From a checkpoint of a small image classifier.
Training: muon at rate 0.0061, 12900 steps.
Data: trained on photos of plants, animals and fungi (iNaturalist), 155796 training examples, 21.2 epochs.
Rows from block 7 of a small image classifier, named by matrix and row number. Rows with one number belong to one neuron. Each number is 128 + 24 x the weight over its row's rms, rounded and kept within 0 to 255. All counts start at 0. Numbers have three digits each.
After each neuron's rows are labels from the 100 images, of 14848, where the neuron reaches its highest value: "strongest on" is what is common among them. Only what is clearly more common there than usual is listed. The data: photos of plants, animals and fungi (iNaturalist). In brackets: how many of the 100, against the usual share in percent.
# fc1: MLP up (model.blocks.7.mlp.fc1.weight, 1024x256), inputs 0-127
# fc2: MLP down (model.blocks.7.mlp.fc2.weight, 256x1024, transposed), outputs 0-127

fc1.299:110082175173114153116142096123150110174115140135144174116116109140138122142171140167148102153131181121118105136134111113146107122119092159140147158136086128131115105117149122107151118147132129132148147114179171108139127138126104155179090140140159123141096139123123156127115171124093126087137077133116141102078155124158140084106096108149120147117103108133126108108153126095138151088137
fc2.299:177121124141139101148134099126141089092155139165145088114119143157132103081101114130121123116132126087164117152121164144105123166149115093111108136123139118141136121159166145109127114120120093079150129134122099109131115122144100155125107154117134130126097170146157086120105140116119115109120194131111116142164172169103173132153180175185139154111168160166097117120147169117150136177139
strongest on: order Passeriformes (56 vs 25)

fc1.110:156112149151122143078094155084119135099141123133135152111151112116145146130117152147156117154172118153142156145144136121116133104144156043115163112140100097153156114121099113140150166165141111157155132104099105100122142113145133168134153141125109093100106116126125089150164166121098110116137138083121157120085157139133123141158120178130114138115123124124143107104115104157141086105105
fc2.110:152133117108131146127153086149168100098121192124131109147109112105149103153156147148115174110100114139142142183126130149109126113165136143124100135075164147122156111107121117095101120125100114164117152153106151130085110141054185175100087089170145124132145123112179106123113121117156140100081088128142118087095130172132076176087138133149162158093140103134130140156119121125127098147097
strongest on: phylum Arthropoda (62 vs 30.8); class Insecta (60 vs 29.2); order Lepidoptera (34 vs 13.7)

fc1.38:141135126115081098095124077126093183115141138123152143132118151132130076081133112134144141129120144102118101147121117161153118129134104087120149151121152096126122116129150103113102165143083137141140130124111135177117134157160138089171195144165136132184123174147101092135163127143161080090104112141150149129140168147145137095117122146115138132129118150127126152102155145139085144125111
fc2.38:113120125111146126111145123139137128112138186180118114123160093110127183126149134082114138132100131118157133104133146110106158111134139126117121107143147155137084090113150102141113137123207129174118138176096141178129122097100150112118141124122112153140111134076080116118121120123112139126109111116134133122138139112138108141115161113149116137129133142150144140081177136189120113101106
strongest on: order Passeriformes (56 vs 25)

fc1.20:126131052141120132120141115104145104099091119172154127113144134112117119121175107139102190149103144143105131162105154137082160083142080084138135109084150166139112165136155124150124161096105147114138168162112131127133130131120117124099100136162152115117132104111145110138137152080112112114124125168113113092110153101132135098122170136115170120154129147142127162104171095127109158082119
fc2.20:114138103094162144098133119150111173136105118143091084097083139097145105115110104142102165122150113121124149137141113134117076120126133114127106154104135132114156106134144145119129124133146100127111183104080169149115106143103134143144138147128140155129135159112130106101097200118137101125105091096123080142161104130136124128153129070106183150108138117111141112140133133150130136135083
strongest on: order: Lepidoptera (36 vs 13.7); class Magnoliopsida (32 vs 5.5); kingdom Plantae (32 vs 7.3); phylum Tracheophyta (32 vs 7.3)

fc1.760:153158177147098123118129108113150108153119137163116145084140140112123109153116155126142131134173141119084120174125126097138160114115135162115144136107122115154137134074152129111171098130124097184122081116127142085164132100130122138159137116096131150126127116140119114122091131112098162120157156103128171105142108077121176122160135117150090100142120088133151107106192140091104134129127
fc2.760:145146088156142090150136119110152097111152161122133123133157156161120099076129134092135120099099153115166127130126145149117110135143155114151127107079110107128130107103148156108122117108106172145136107131101122102138114099089150120101162154154158148158098149138117127113146104095136123121126096078146105092104125091159139174111133141174119130116113092118080148144105138079124134110170
strongest on: class Aves (90 vs 55.1); order Passeriformes (54 vs 25)

fc1.319:146114151093162072109127100103068123124084154127098148115161123135135131155108140118095085141148122132106180173140115130140141141145165126098147118125090136156104112164098094132092145158065102163133127140110131129108091111099119162140123106141134181127134149139112123135133154137154166135123152131116116111104128127134091123093121118143150135144122123152152125144123077127136112116105
fc2.319:164127091127126146153144150138152157131143139096133120168164122106091116115137117131098126111182159113161088166116154114122149143139100128156099122161162134080175135122109141098163144138109146144112153143099119121117117141155160083110109136157100056118181075109143142123129143099133113142147095108140125139097152089130196117139135146166158114138105133108117132132133139213116114143128
strongest on: order Accipitriformes (26 vs 3.9)

fc1.639:112146127115122172143110137046134176128069146113139134109125143115103176133110128132152121141144091114141124101114135132143154157137122123146132147136163155103144100111088126165104156152109138163144082167129068080165171140077113130152119116125091108162162116162109141148126122144122129128097129140084111121127097094123138128122138174122117194156125113130142097131094087161123154112096
fc2.639:144137143127090117157096115188099125159187146156120131061128166105145113116126133120193104109155158136177089131107108111095092078126106112125155132183140145130107120117142146133130105115133134077138129111089153195128149124112135156119112099143148132116131125134136103112137120124124151131149102087107110168134114105111139157102164122102161136114114137146118111115095106112114117104081
strongest on: phylum Tracheophyta (26 vs 7.3); kingdom Plantae (26 vs 7.3)

fc1.483:114135108121138139103078148108135148069135124133140143134122138084125149150103157131176121145136157129109126115159138148191119127127133116103166123130128120132132135134146102102110090101155170149117161103139125164083160158161116132111112181117128129143088132134068144127133112092145117094151112134117130142112160141149123146141089107111160111101118112154154137174129102111140128111104
fc2.483:099150168132142107139117164148111095109133129113132126124131075119137093096159111079135144145078091142117128155136095112090110138156116151115107165140148138106084132123118147107137150087093160086100070097186132140124146120138148119163125113085106134146117125111107133125119162119133128148141108174115172115128136126137131127074114107140134134143144168137161144127155130174113079143130
strongest on: order Accipitriformes (34 vs 3.9); family: Accipitridae (31 vs 3.3)

fc1.575:117118102097125116154096139102155139101118150159119120177142173109128092115097100132104120163112154119115114104162131133136153137071082111125115121098122142109127130122144112126140148183121111139119077118143130135124132142123170138157112171093114169183107158112100138136094169128123116160143157133082134118133120123153120100158089146118171102162133155175097113139125114147160103128117
fc2.575:169127115179116114122160123136105163179139146153144129119162124131182143097090142102084145111124124114097160117130143088104119121100172122127140170107147090121120148164133134107110140136141090075152145124086104133177096132110121154092154114133118134101085121133144119124133095123095100103123138146097152105141090127129121113141129096129095157131138174109157172123195112172140149100139
strongest on: order Passeriformes (57 vs 25)

fc1.513:089100181106141148128121167138141155173157137120069106089133137106110116159111058107113123153167117100125106086122094152176106144084164134122129130156170134139153124140113128158115132136128141121144114115105107153108117112126100111127128111099145131125145181092146153130138145095089146145124098143132148100130147155148106125140152104105117152106084110134105153122124145134123110115134
fc2.513:124113113153149197082143120111094165120145125146128144168160122149160104099118126158119122072138164155118129107155136151115169116169130127171098154095118128119113103117175129109140112145141117173137115131136119104128098101107122131097153135129114088119105102133115101136114149175082149151141119113138133124110161138109158117147110084146095063136146117125130155085103124148115146192156
strongest on: order Passeriformes (58 vs 25)

fc1.706:141121141161118105158106160136120150074146126113193143112117141157149082154134123139107186139100148102142145128098100146127145096143087140148137147135132144136133151160104077078153126096127118144118158156069139140145126148138113146104163118138168138169118130088133102120132131127124134144136143129096111128170168127162127071154121099170126107146127088090098132120117102127118144107123
fc2.706:114194144111130120110161065146138104140120146121128133136191119115122112115109139151115101097116118136134194106127080095097076154133156116106131136111109086096129189064121115141106123123098123134183120159164145119135138152140111127146147100129102115150144129156140131127164124147086110121116108129113168095112082110095140164111161148163147133086134156109166138154097103135147098142121
strongest on: phylum Chordata (93 vs 60.9); class Aves (86 vs 55.1); order Charadriiformes (29 vs 7.6)

fc1.649:102127089116115101133171150111175128139103148160115170143112126138156122116135122149120104130103138110152098116134136134132139112149137089131128139130107132120141106116131113085083166141139123133142144138154119157112128119084102127099139139089188123088167130068135157085132157128108102169134146113128126126114156156148122137092113146159146067104136089119111100126132155112104073107162
fc2.649:123125126129170152138158116131088129117102163138110106168141165133138167121141122130113158132178129104139144124130142157144122122123153120090162132115115160157105129153110110121166143123097122123120105118110106168117156117092157171130150119141105150167081091141159173130125090160173150146143149146123121152095159158177107104093076113113112124116138116106192115126143127122129139073115
strongest on: phylum Tracheophyta (28 vs 7.3); kingdom Plantae (28 vs 7.3)

fc1.432:126120124144101130144095137118117133150121122117128137132066148120121106105070113123115144106111118110165131114082140141091167145118105159112101117156145148168141097114103163092181121111125177139143150142124135179128118151093113157133165144120123137132115162117152112123175142123117090120130155153120112148144112102101105128146157154098090122113149118140135127107084118094155173102169
fc2.432:129134138121120118157096113122096119122094128126146083153145124115131147131130140135102086101086132151131129164121076175139134110112121142088126125136142123112144143064086154159127098152062124147149132144111129146117118110131175144097139158123115118124089099119126108145136120142086135087132107099137150163117104129166146162152078116123154151170118139087125169164111134126147095157120
strongest on: order Charadriiformes (27 vs 7.6)

fc1.527:133116167095114090154110104124071128155181162172122136158116119142136153165126113124163060128164145156117145119090110138153117111115185112164143150120084131137086141116176108143138090114141095072156135142131148129132144131181131110119140075109104153114154146118089109163133123119148111148117135165105145106104128142118102111169092152182133123132126111110167097093119150117119109109163
fc2.527:170135124126165114105113098105158117204150147140139132088127121125159144105124159116085128139168125105097139096153117092126147122143147123141182130112144133106173105144095121126115168145120143150119121110127145148141087136112138141132176122111177112118100102136106113154167152188127133097091103099121121115115092113175127159146112142133137135064130165122118090128117104104126149088108
strongest on: phylum Tracheophyta (26 vs 7.3); kingdom Plantae (26 vs 7.3)

fc1.51:118136131111130140126141105164134154138162136152125121110121080090141114124124093101117090123170195148118133103123147142182132128139173107118127166083165166112160108097155157100163131102114145159084151062122165169133150132156105189135108109150124116121090117115162110110121133122108114159124110090147085142119113117141100127148106144143130149132107100137145114127154100113112084130137
fc2.51:125129113117154068134158130135112125107149119131132107099119151142137124114126116110108141136184142110139135143148141095107112092141165111143133148122073132112140113119120151123199155160089084155165131115140112109154139165095101149101113135134124078103157132141160180150136083132120128137098138139132148113150119164099148124095116169167104083120143121086167152143115104151130091097118
strongest on: order Lepidoptera (36 vs 13.7); family: Nymphalidae (29 vs 4.6)

fc1.367:142131110081124101132150121128151124128160181117106127147168147141130120145112192152131139130133140132149116096133100148170153133131121126138114170052089128136119101134087140103101082134146101144126158131122115128089166093110163129147110125126132131112133141140143153160112139113118130094121128137157113133118110152134125130094133130166140126147112095119116076119109130159120088117129
fc2.367:121142147131166120158111128144084147135135047152136107129080157104083121122165082120096114166109097091158161112121125105158166126115112137159147150176155147079123110131155149134123137104113120158136132124116127109095132144131109114142173128136160123108135147162130106106158110153121168105148117122093178104165139148157118133175154088084201129152121114141124126142122109157119109115138
strongest on: phylum Chordata (97 vs 60.9); class Aves (96 vs 55.1)

fc1.412:170151099101112138133109100151173165149145076094152095184119138147095156143151095080147108111098113134098126164133118132139113141115106188154117106122156082121137152109180152115169129109104129170088111144139109131158097134152163152151099149167157159124095131134149134117097102149156129136144121174122151113151141138165122111086144120126098128163131132111163135144146173138117122099115
fc2.412:101105161114129112134092115125123143128121136128093103158124108160142131204146116116174137097128138107165100141147104146155120120079129142079091151103121132130098105125122183137100098141104117193124088161108133096164100132112122134145139109134094141110097126099099179131136128105100152168129084128114150161140163161128153099080121093125144137116147166141147100152081128128136169119123
strongest on: class: Aves (97 vs 55.1); order Charadriiformes (67 vs 7.6); family: Scolopacidae (38 vs 3.2)

fc1.597:099109094109133187102147098119083135118117109124135120121147144129088164127160119142154091146117112154098181109142119130144122113086126139171071117121101133148123161116107134132162152114157121097140164121108149123118129110084132105163089133104133152116160093145121113096120125167142139106074173173149078117124144116104175141099141146142096161139116112127116114129124168125148114107189
fc2.597:113144113101123106131101122168183098093156050102102134119066112141140136129124108149106089103121121128132101124170157129093122136138165121144134119142145132180132124126156141130107106144130144120104138138098174162126162082119133144145122094094094137105101163142167127125139117129152117139116119133139138144114102087144154138076130113123136136072120113128138074115140142135107100161100
strongest on: order Odonata (25 vs 3.8)

fc1.582:113093133118129104082122083168144174142136170119155136140142133128136144105146081113144121126148078145109139206097120109120125091119190080101167153065125129122110146152120125120151159148104091158157148118096149173097070123115158126187107159078108142138136100110128132132151147106124133148151133115097134148139097143108112140142087116149115150144122111137129146121124106126159131127132
fc2.582:134137117194114097132155136134123137134108160130108135125106082140108107117155090120134143089093112141166116155112119168114149112127154138151117123085103083163116084158137130101152136125153156144118141123120138093101097150096149176151114099132162114140103116129116085134157129158125100107105205103124142115119115131118192124207177147172119118158124071125163154148099095138144137102114
strongest on: phylum Arthropoda (65 vs 30.8); class Insecta (61 vs 29.2); family: Nymphalidae (25 vs 4.6)

fc1.390:109128143172128140117121127161140076154114114112144110141161149123137128143118116100134125130149129119088161114138108144093087112105158105130124179135127190118153122122132142128063151109141130125127133129109115142162121130153131167112137158112146116130141182133102116110163142106131079179151102116105139129182154158164139100144158124163138116095116113132094146135148102138119080113077
fc2.390:109137133137158150135140148161085083122146148142152122121156156140106129115132123116084129085098154108107111149143111141161142136128140145168135118098135090149146127161150132148125086111145149086103146146137149093124107148134108117131118117158120166117126169112139153149100160135126149143119138173157087121128165110119102114159101136157136161118132203092133139105090131123133115179156
strongest on: class Aves (90 vs 55.1)

fc1.5:106156113112146149128100089127124186122140133142130135131138139087116129087123143102131114148172089106173125094126140150113101151145148155111151089147124102160163133123138109147155151127157134172128144141077111124068135072126146138116120190101169138139112106101115133172111123137113135106098108123135131137133127090174165092076154135136136144145152137163131158131097115152161137132143
fc2.5:081104101157090138131089133091113123146144127147153180115134107141160134119128148162124154149150083140148150112164148148109142143095094125120110143158106112102161090128142146107149075162156109118147172140129147147144100125114136122114092115180104095112147095118120154089120098084125146099136113106099094099091128153102138122102138122128086158138133126072097134115088150114101139151148
strongest on: order Accipitriformes (29 vs 3.9); family: Accipitridae (26 vs 3.3)

fc1.106:109134139099123098110115129108144180131136104148140139100120167111140127150132122145121105137104124184125111152093159135144163151090118099100114159141112121091110107135114159122085134111050171111127167105126108123091081129135144133154122121122135157166103146119112100127165128123135135144163124157143148088136119171215146156164151121149133105110071133098147121122123123162132120176141
fc2.106:105116125129168068165121088097158123120145065106125110115163116124143089081155065089117108160117063098108098140147092153113117105159168121144143126135122145113131135130114130156137096140105094150130140101176087112136173141101101116133119120139136121131129188110095089144162124122121155107115122118126080159125129128137175082141142158141105144162157141151124110143114148108118110095132
strongest on: class: Insecta (62 vs 29.2); order Lepidoptera (44 vs 13.7); family: Nymphalidae (30 vs 4.6)

fc1.316:134136125161110141153125137148158116088091148101124130125142096151132101202162141109139157118144158131105147115103104141111165120111090142118136108117162128161073146083120150131166115141109117117157114156158155126141145154132120101134054131132125153128136150103087105140125098169162180135105105096104155092131123115128130130097115154133155102146190151133121128103136103108127081126096
fc2.316:138126162089134130123098142072133116167121112134134151134132122146117113202108120142153144113112119109126143124120154121162124177094068091124147117172108116120132093152099127128164104055116114151105153127115107102176140079148167161096145149150121116098142105115137127092121131093149102129141152141140091129113122076139149112112136104131166134132128135120132151147130059099164099120151
strongest on: phylum Arthropoda (67 vs 30.8); class Insecta (62 vs 29.2)

fc1.659:073105157180132145128115166129140139089184124112114146121092119113114064113133115106121101105148143154134158149138176126134105135122120176095156160145159109116129145146125130144169101117171151154112139100089172142102103107178158143099166097143126139160142105128176172162121125131106127131119137130143146097134089126129086123129160151142110102100150090150136102128139149110123115106166
fc2.659:098061115111116151149133160099093150111139126091137115116141113121150119139082111126175133137120164066140146150103113108115101154113136092135131128119112162120133122145099117135131114138064092119130155106118106126147137153169144122170120152159155145156112135156138087150108120132104136153142131129067122088145165061131135114110121113074125148142175141096168107166103136130101141117133
strongest on: phylum Tracheophyta (25 vs 7.3); kingdom Plantae (25 vs 7.3)

fc1.588:065129093144129174141103138150123128091113119133117138135150152101109121112094041132122139144156078093139128102161181137103119140141091101129128139139135106120130141151144075107105109168093136188128145132086119154173101093142133146127131152143149101167135156132083113123128189131141104128149120103097116144136133110155154130120106101147147099104134119140123118128111155093124159107086
fc2.588:132136077176138139145126185144114130172150147149134154173171150148128113136096133130110135088115130112131122131130088159148119143162147145124133087171100115135122115100101133083095131102149108100142099153139117156084117136109147147110110126160118135091111109147082123102162098114080094159181139095164090173109099164106138096178154145122192126127160112136151135155130127125149131140138
strongest on: class Aves (85 vs 55.1); order Passeriformes (60 vs 25)

fc1.240:081156165114140133103125115137095159123164160123130149117144099114134135141155180123158117127150090138126096123165122161132139112124126120137113124128090137158074060106108110133107116139128173134160131111073159166145145100103127130148130153082167143101170087110075124117155099092137140089115143131125137111117134154134141149145145143141172161103132127134119122114156152149122134136159
fc2.240:083132124118114154148141135101128145078135140128142129099138147160110130159134132110144089145137093123154115158092121128130154151134109160085085122165078102141085126129117104155120169138116091153113140107083146125142142112136109142110171117135146147140148124154130091108213149069145153141138139127106129141106134150138140106145153129131131125101127163140108151140151170099134077142175
strongest on: class: Insecta (67 vs 29.2); order Odonata (41 vs 3.8); family: Coenagrionidae (28 vs 1.3)

fc1.258:110133189118140124101145149137139172153142121076138171049156119151117107094128086119083138141122066120160158133128098117136083132139101124098128129132172123105132115122118165165109153138134144110120102120102128114129170089097125107143138110155100124144152132110112127158107104140120141106149113159144107087137123133184120103095167150110101163126102078138154140109110136104144090130101
fc2.258:126130112122102127141096133176156145119096154131100125130139130132151145093140135149195139081124132137129087134141160141170101122138122109115121146157161149095135182124115095095139134130121101140178109128120180143185105142105117149116087129095152116117133130132094116148127131120119153100097139123137110158117107128087117137118064094082105124116138136151095168144164130125148118166165
strongest on: class: Insecta (62 vs 29.2); order Lepidoptera (46 vs 13.7); family: Nymphalidae (31 vs 4.6)

fc1.577:146146124091076127116139139156136157141145139155140131100118101173099147113115130169094093154102102132133172090135151124119085126148119177117133144090141105126151137115155135113128122134125106113146114150138150134116125126109144134125179153084131135092123107125131132115147150112158143142166138118162125145089132194102121129124139091122067151134110133159138095142125118137103132105166
fc2.577:110136120127152085168113146123093151119143144112137131127140128109137177132128116194111127135180139153115140114143124133168178106142156155129095119115109137134158106127132122175127128117054097135133124145137152129119182121123140134128145128097134104153111129140152112140174135092174108089122160169123156112113139139144104126146120113153122134143141161083098134112157100120132162120151
strongest on: class Insecta (64 vs 29.2); order Lepidoptera (53 vs 13.7)

fc1.446:151117165134088137111118144128096141133127154131147153120087122119127164103137135113141154149144144151112122151175118143095129124123109162135135138123127146159124094141143118110142166125151111066132131085177122105118101136119143147147111114141172136095103159086142125127141140133153083106125147133112067114090100107151109085133120106137146162094123156141144104145114166170125134105156
fc2.446:125113147106157125102113113120202075122122096157137144131107095144129135133110148126128140107107117089132119121090142134098099146106125139141140146139133138123137177106129101105063136141107149165142110182130124141165147156189120138116095112126121098115163135177131152149162121133110152097144089120099198096140161132119119128111138122139163098153104106136110123124124116121130136147118
strongest on: order Anseriformes (28 vs 5.5); family: Anatidae (28 vs 5.5)

fc1.128:099099133141114103121101121148123119158141135149127140170105144115120153114188134111150118154143109091176152131181137140136144112101134079116116157079120115130109115105119126113170155107131142111103123144139127091139103130126136135096138138094088155112126103140094127136147107141158131145084137141113114120144143119098102104139143128165141128088137096139124142102146077154110099119092
fc2.128:122124151125095097125114148146137132111115065106116148119121141133137118150155130144151157155088130158138136117132151114144150126101113128146100109130089142204117128165083168170124145118118135156115119069094104122116102121133134089134157158149103091138129112144128072134126129130084122158175135208144152116134155150125126094152101115104174099153141125078126122128103133131101146152094
strongest on: order Charadriiformes (25 vs 7.6)

fc1.64:133148094139110128121105111113121147101136091121113170152099120106141165078108154098122099145142146099138121090161149149170129138118105106110156104158110097126105151115140129117155163108093147114126146116109108103157152178162118153117149123128129129118131091096150127104103111141130158098100142140150112139113122161107174115108102116178162121159150113121141135108123103102167110148142
fc2.64:120096166102145162125131089143155124138127167093126100116148105145127113117155160124128130160104084166162143159097118131097105146126103169060138110106134188117115152102188164091072116143133133096113101161168145133106097122117158147136106124114145122146116139145103143137138119127150071130138096137123133082106092109171085105120138130158120112112116182114184132071120133089134115134111
strongest on: order Accipitriformes (29 vs 3.9)

fc1.641:126126178137129129132116121122111130086137173106134128145120107160135115141126178128201111138135127140147133097109084135124154151091170148162122185129089127113102120165102057108125154116133115093145098125106103118120143118133172134101131165126128172109153140134076135153119097106154155120139126163129136113139144112120128105133138108157142128107123127101115137126106180113163150156103
fc2.641:115147122149109158141139129099140149108128123099122134144110165147149132141112163119146130170113114134110145127165165159104184111136096099114096118157098113131120127131175105134141099149132130135138154135112116111150153124160110132092102172092134115132168145109143108100155123147132174122124150127097091085132115097130129102143142116163119119129138094126097132093164179173147101128087
strongest on: order Odonata (56 vs 3.8); family: Coenagrionidae (43 vs 1.3); text has "damselfly" (25 vs 0.5)

fc1.331:120122116119130091158127149155136147107097127123116151140120125151131126114121140137136136114147166154125140168152125153088165157151085180124119186145106098094136161115095151127123092133102095133099134134136133153118125135158126128129082144134101132149143148119142109070159086100154112149107128099114151144119135153098129162144145125124118135134101106186158103108109168123121123134110
fc2.331:120099125143112094142104120120147147116118124134134107142107122121140142158136130187120116099103138128133100121131103086155118130128124136121084151131102118092099114112150142155117128087139141118128143073118127168102102110117063142089136135162144075181138121143116121136100151124108169135088143149160127116130144117140100128124133090123156082119111095115084125172145149116105116136133
strongest on: phylum Arthropoda (67 vs 30.8); class Insecta (63 vs 29.2)

fc1.460:095133098112174128125139164129121102139079107122182125148163077122154129155104141169119088116166092125109115088125118140108080141141136125154125115133140085140153156109130132106164125182120128119141150107126180154111112111123115088155141160145111151130147159124166107112084083154151116150115094121142124118142131140157179116126082142167166135137111133111120114123116054120122122105136
fc2.460:097140139155153106117153146145123138101134118125175140085119144128185110088123088155155106160143135111171129125139088138162149155112132140099111158146165082106125144127129130141147103127153101136125125163096111106110122126084114094153139097135166094157136095121108124145176099140127116095122132183115116132088165134110147141150132126132123115141132089138098122098125131104158158073100
strongest on: order Accipitriformes (31 vs 3.9)

fc1.596:108116146142143159170144128139126143114177124107127124123163123123113124167090154153107137105138139156091100120106148124145081121149129102186129156117154158082137141078111175123113137165200142101182121164148099113134133139120120111105129123129174120124107133104114104123114098110130133111134117139086125084102104123110136133098157108130138161114102105069126142149161112117130118141107
fc2.596:114106133141138189114118121172156129114117113161133127161083108144116123172113158119107139122123166128118121165116177129102150119094137114124086115173127127185131171091109117126107112093107139129114123126127134166147135075114192101116108109161108112106075107139133115094133097168096152168082136132168142159138098124135115137141142098134129150147109120156099138135155156164185167168132
strongest on: order Anseriformes (29 vs 5.5); family: Anatidae (29 vs 5.5)

fc1.41:133142140131139136115105143161113158127150089115152096093121119122127090182132138103108145143122138115130112162152103140129140184121109049149152122137117129142114114118124165103098176110119132100160113108109122130099109145084153115124149092102245139101118145135135101142145131132134169101107124148146131104156147139140133150144127154104140117158104161097141113112080141137101161117112
fc2.41:105117125147044165171110129133115125113125133141134138133131126160117121114137135108139118121120119131107137126117140185124122038124127121132111126116133128130124139137106121139141109203127124113169139121115121122141123111174124128119143164117000129173135133040095137131114132124115095126153143110137092128135152123130144110134142093142127096134099109128159156137150119132151115129142
strongest on: order Lepidoptera (34 vs 13.7)

fc1.530:114130076161116131141107123103140157143139116114116119151138136126109112123139127140094105142113076128180162102131132142091143126164104133120130131178147110087106094116082089145115125091140136148116124167168156161114143087100101180128114130148137143128136100120130122115112129146141084178099139099121128110118133061096117128106140116090146114089117123114155099148110120117146133126145
fc2.530:154114099124123140130120135148105117087100147110116147149137173119129163163141116113143166129137127119138143149088125141129155165110130113129130106143126120117152134117125095106111140130150162098141115093113132138103133154124127090147128140136135110126102114185160149122123084138112173172146118181101102118163081115116083159124113122141065127081129102118177084122114099103162154152137
strongest on: order Passeriformes (51 vs 25)

fc1.21:116137082112139115135121066126117115153116122183101161126166092118147103160116144124144136126095143110106147114142130150140151110145155136145126148135133163077085135173144118113132135135101122098094137109108151121137156095137140130131139106100113090138134173170105133163165141134101078120143189104158131158171115094127173130112138108158141132093106143113130105195139065096107157116158
fc2.21:153115122109115136142149172128151108069135133104102125129142142125161130157112093096134144144182129119119114106107135129151105100091128149107169079146136129097133169142132139114104124132188116119131105135141117112143110107076108134138109156132142163167153157088105090091111125150195151179109137131143115099125109176139129141143105160147117166124148113107153117108082150177115181133101
strongest on: order Passeriformes (59 vs 25)

fc1.618:131166106127165139154103171124166129116078124142156128109114115106132144148141105113129145195153218135102128133129161156143184135086127145138177124143119141133152161131085147138142123109129149107109131125103078097143142123090105156150130115116108104125116143102158152111130080151130121111119100153125118134135112076137124114119126119154158104136122108138126149123130171117128065108083
fc2.618:149108136111110117112122123158187164098135097134119128138127145116151159123123128118106148102145161158176157115174118135150131130103123093115117127111121101129102109125122117153099127132104125148138149133139137111115067173150121155110124102097160125139138102143136127108157136145136128116131155137152136170121132131113103167120163127096120122125154143109093111137127144113164133171096
strongest on: phylum Arthropoda (67 vs 30.8); class Insecta (65 vs 29.2)

fc1.379:147139130161099118095129099163118135127088130138105124106089118159096153144160131138177147131112123158130095093151132157134128164155108158100131177132122126161128104113145134093120111152083121126113117118161183138130062113133146169105137107097139121119155150123169113120138186128137092137114146143131136167112099118132117136134095109154053157114162147131136135096138089090112149115117
fc2.379:120154109133110100123137115158144131110107108128158131105132153104134167154076160116207157080127128098089079149125128141131158164150121103101179146124117109110124145176112133119090127146140139129130172103093128150077159104110118126156112167073111150116142086132085150126148110146124104121166107129107130129131105120139163123145155140118156169111090126106096090130112092157120169139106
strongest on: order Charadriiformes (27 vs 7.6)

fc1.683:095096113139129126127128106120157113136096118105182106113084087105100085147160134105119150190132138124105190158100106148152071103078152140101096131139106143156123091103171161164125124156137100132127172105154086117098161153160097095072113163113115099159108090107143111129171132105129124129120096150134125132145124102117144126108170101123150125159150143159130131156134132151103149135109
fc2.683:087143084189102106136152121080117121092111136138159140140113166143119144130132128108159132156098151153125118141157158133110144136179146112131128131151157093109128174119106126145131137113134124147153152138147138090139126107093182169151126108124150154121095135146131119144148162119103158134125146144149140115105122120143154134149107125132146161091115145099145123130115119149119162126155
strongest on: order Lepidoptera (31 vs 13.7)

fc1.400:127124102157100132108092099115097099084128146146117136143115146148114118110151103144130176088143071156136134129151163120111104124117077101150125137088176114120127135108167162166141126110107136146084174095097117130108165149091124179124102097131135131073145133105129114121129176114125119141113127138088101149101108154127122104139148089144129130157166106094124151114147123098117160079166
fc2.400:153103104136100168117138078094150129106124138148097144095129083145137127077147085129154091132144096123134137138122113118107100118150124111123082074122152112124123123116112118101133148114129134143102105136104159153128144114153147139102116145136147146098121178158108145126144156073124120129146133111141112150111144099132119113161141120065123176154123079120098129099167167127162146131124
strongest on: class Insecta (69 vs 29.2); order Lepidoptera (48 vs 13.7)

fc1.139:111149086144088172086142099193128118096123086127176149164119101114144147138163087164126079140123091095110103162105127136138118123131146130146124125126136125123127105175132140137104074134071125149146136092136146098151128141113163139142124129127116074165085136126088159103105103116129126158084141178161116146115154102080149150129121155109134164172114159132123123156144134125104116119126
fc2.139:101117154146121141141093137148120151136095149153099121121157126130115133087066099128163152147126127099125144082122127161132111125129104121164101150165108156110149129116145157159118123128096150184158105111111133146105067113133122147127162162114108143101130110152101134130154100112133108148174123139112099142126148111136110100144128114100123147171119118120104124120181107118132105129160
strongest on: class: Aves (83 vs 55.1); order Anseriformes (33 vs 5.5); family: Anatidae (33 vs 5.5)

fc1.598:147079112120185100132112095160101145093106151146126096160092126175128162099136133122135126150142091155107106120104122127121111128149100154145103122123114101100128095085113130110135173124105086113127116154143146128143121128118160126127075155121153205149144110127117091115098135144182160109138096115148103142143140166149144142076170130102083107153075141143117123125139107120140092127113
fc2.598:136104108142138135138128128119123129147078132087140095142124126145137146160134119140171115089134127084127144133116146134173150129173062145154137142129101125092103144135091130110149179084089113109117118081113145134143124074115115166095096152170103145117112159137130177146159149138136116111132114149095126149169103130110106087118112105100142145113106146114134090128112167150108152091122
strongest on: class: Aves (92 vs 55.1); order Charadriiformes (41 vs 7.6); family: Scolopacidae (29 vs 3.2)

fc1.317:109141149126095124195127124119142153112134141115153149150135128095100131161150130133111138093116156143081145150102095150164131107123108144096164135177110101135120119138095125153111151101132103170139136142126111059127166131149114129133136113130134110170111146154132130133123113066129121105144115099134109126107141170136079151173129124110111090129118102118098101116154147124090135129134
fc2.317:127121150134148160094140144098113128118160108145116121119066095144116149105096174130121126123133127127082162156153064127129181109153166116114106134109161116109153121142147142141155089142131126125124159107131084153114139088130154121109098133084126077111119086149118127133123130134143143133129112155122111152128138105131145148132089146174154107143119133114139083152151136105149110113107
strongest on: phylum Arthropoda (73 vs 30.8); class Insecta (69 vs 29.2)

fc1.339:132162123102110169153099104081093089133156170133094108114132162135144101125131152132129122112067129133104138111091113118159124121135156158150140131124104120115139103104105161157149141092114163155118161127156108102133110092128130132097108126137109088136161112149091133104135078137131118146127110138103142127072121122151128093121145145138127132151090098167139108096133163171145092102103
fc2.339:127123122126123162162133171101139153094101131081149137080139110122121104139139132075109157131196136154144128124119103078148120136133104123150138128121131125140138144100142095129144147086116148117143111112114115136159133114133118093106166146063126142131171131142104141132131141139094106105061148114130140079108105138098114164111115131130139092136180106125124117134127120150131113121133
strongest on: order Passeriformes (51 vs 25)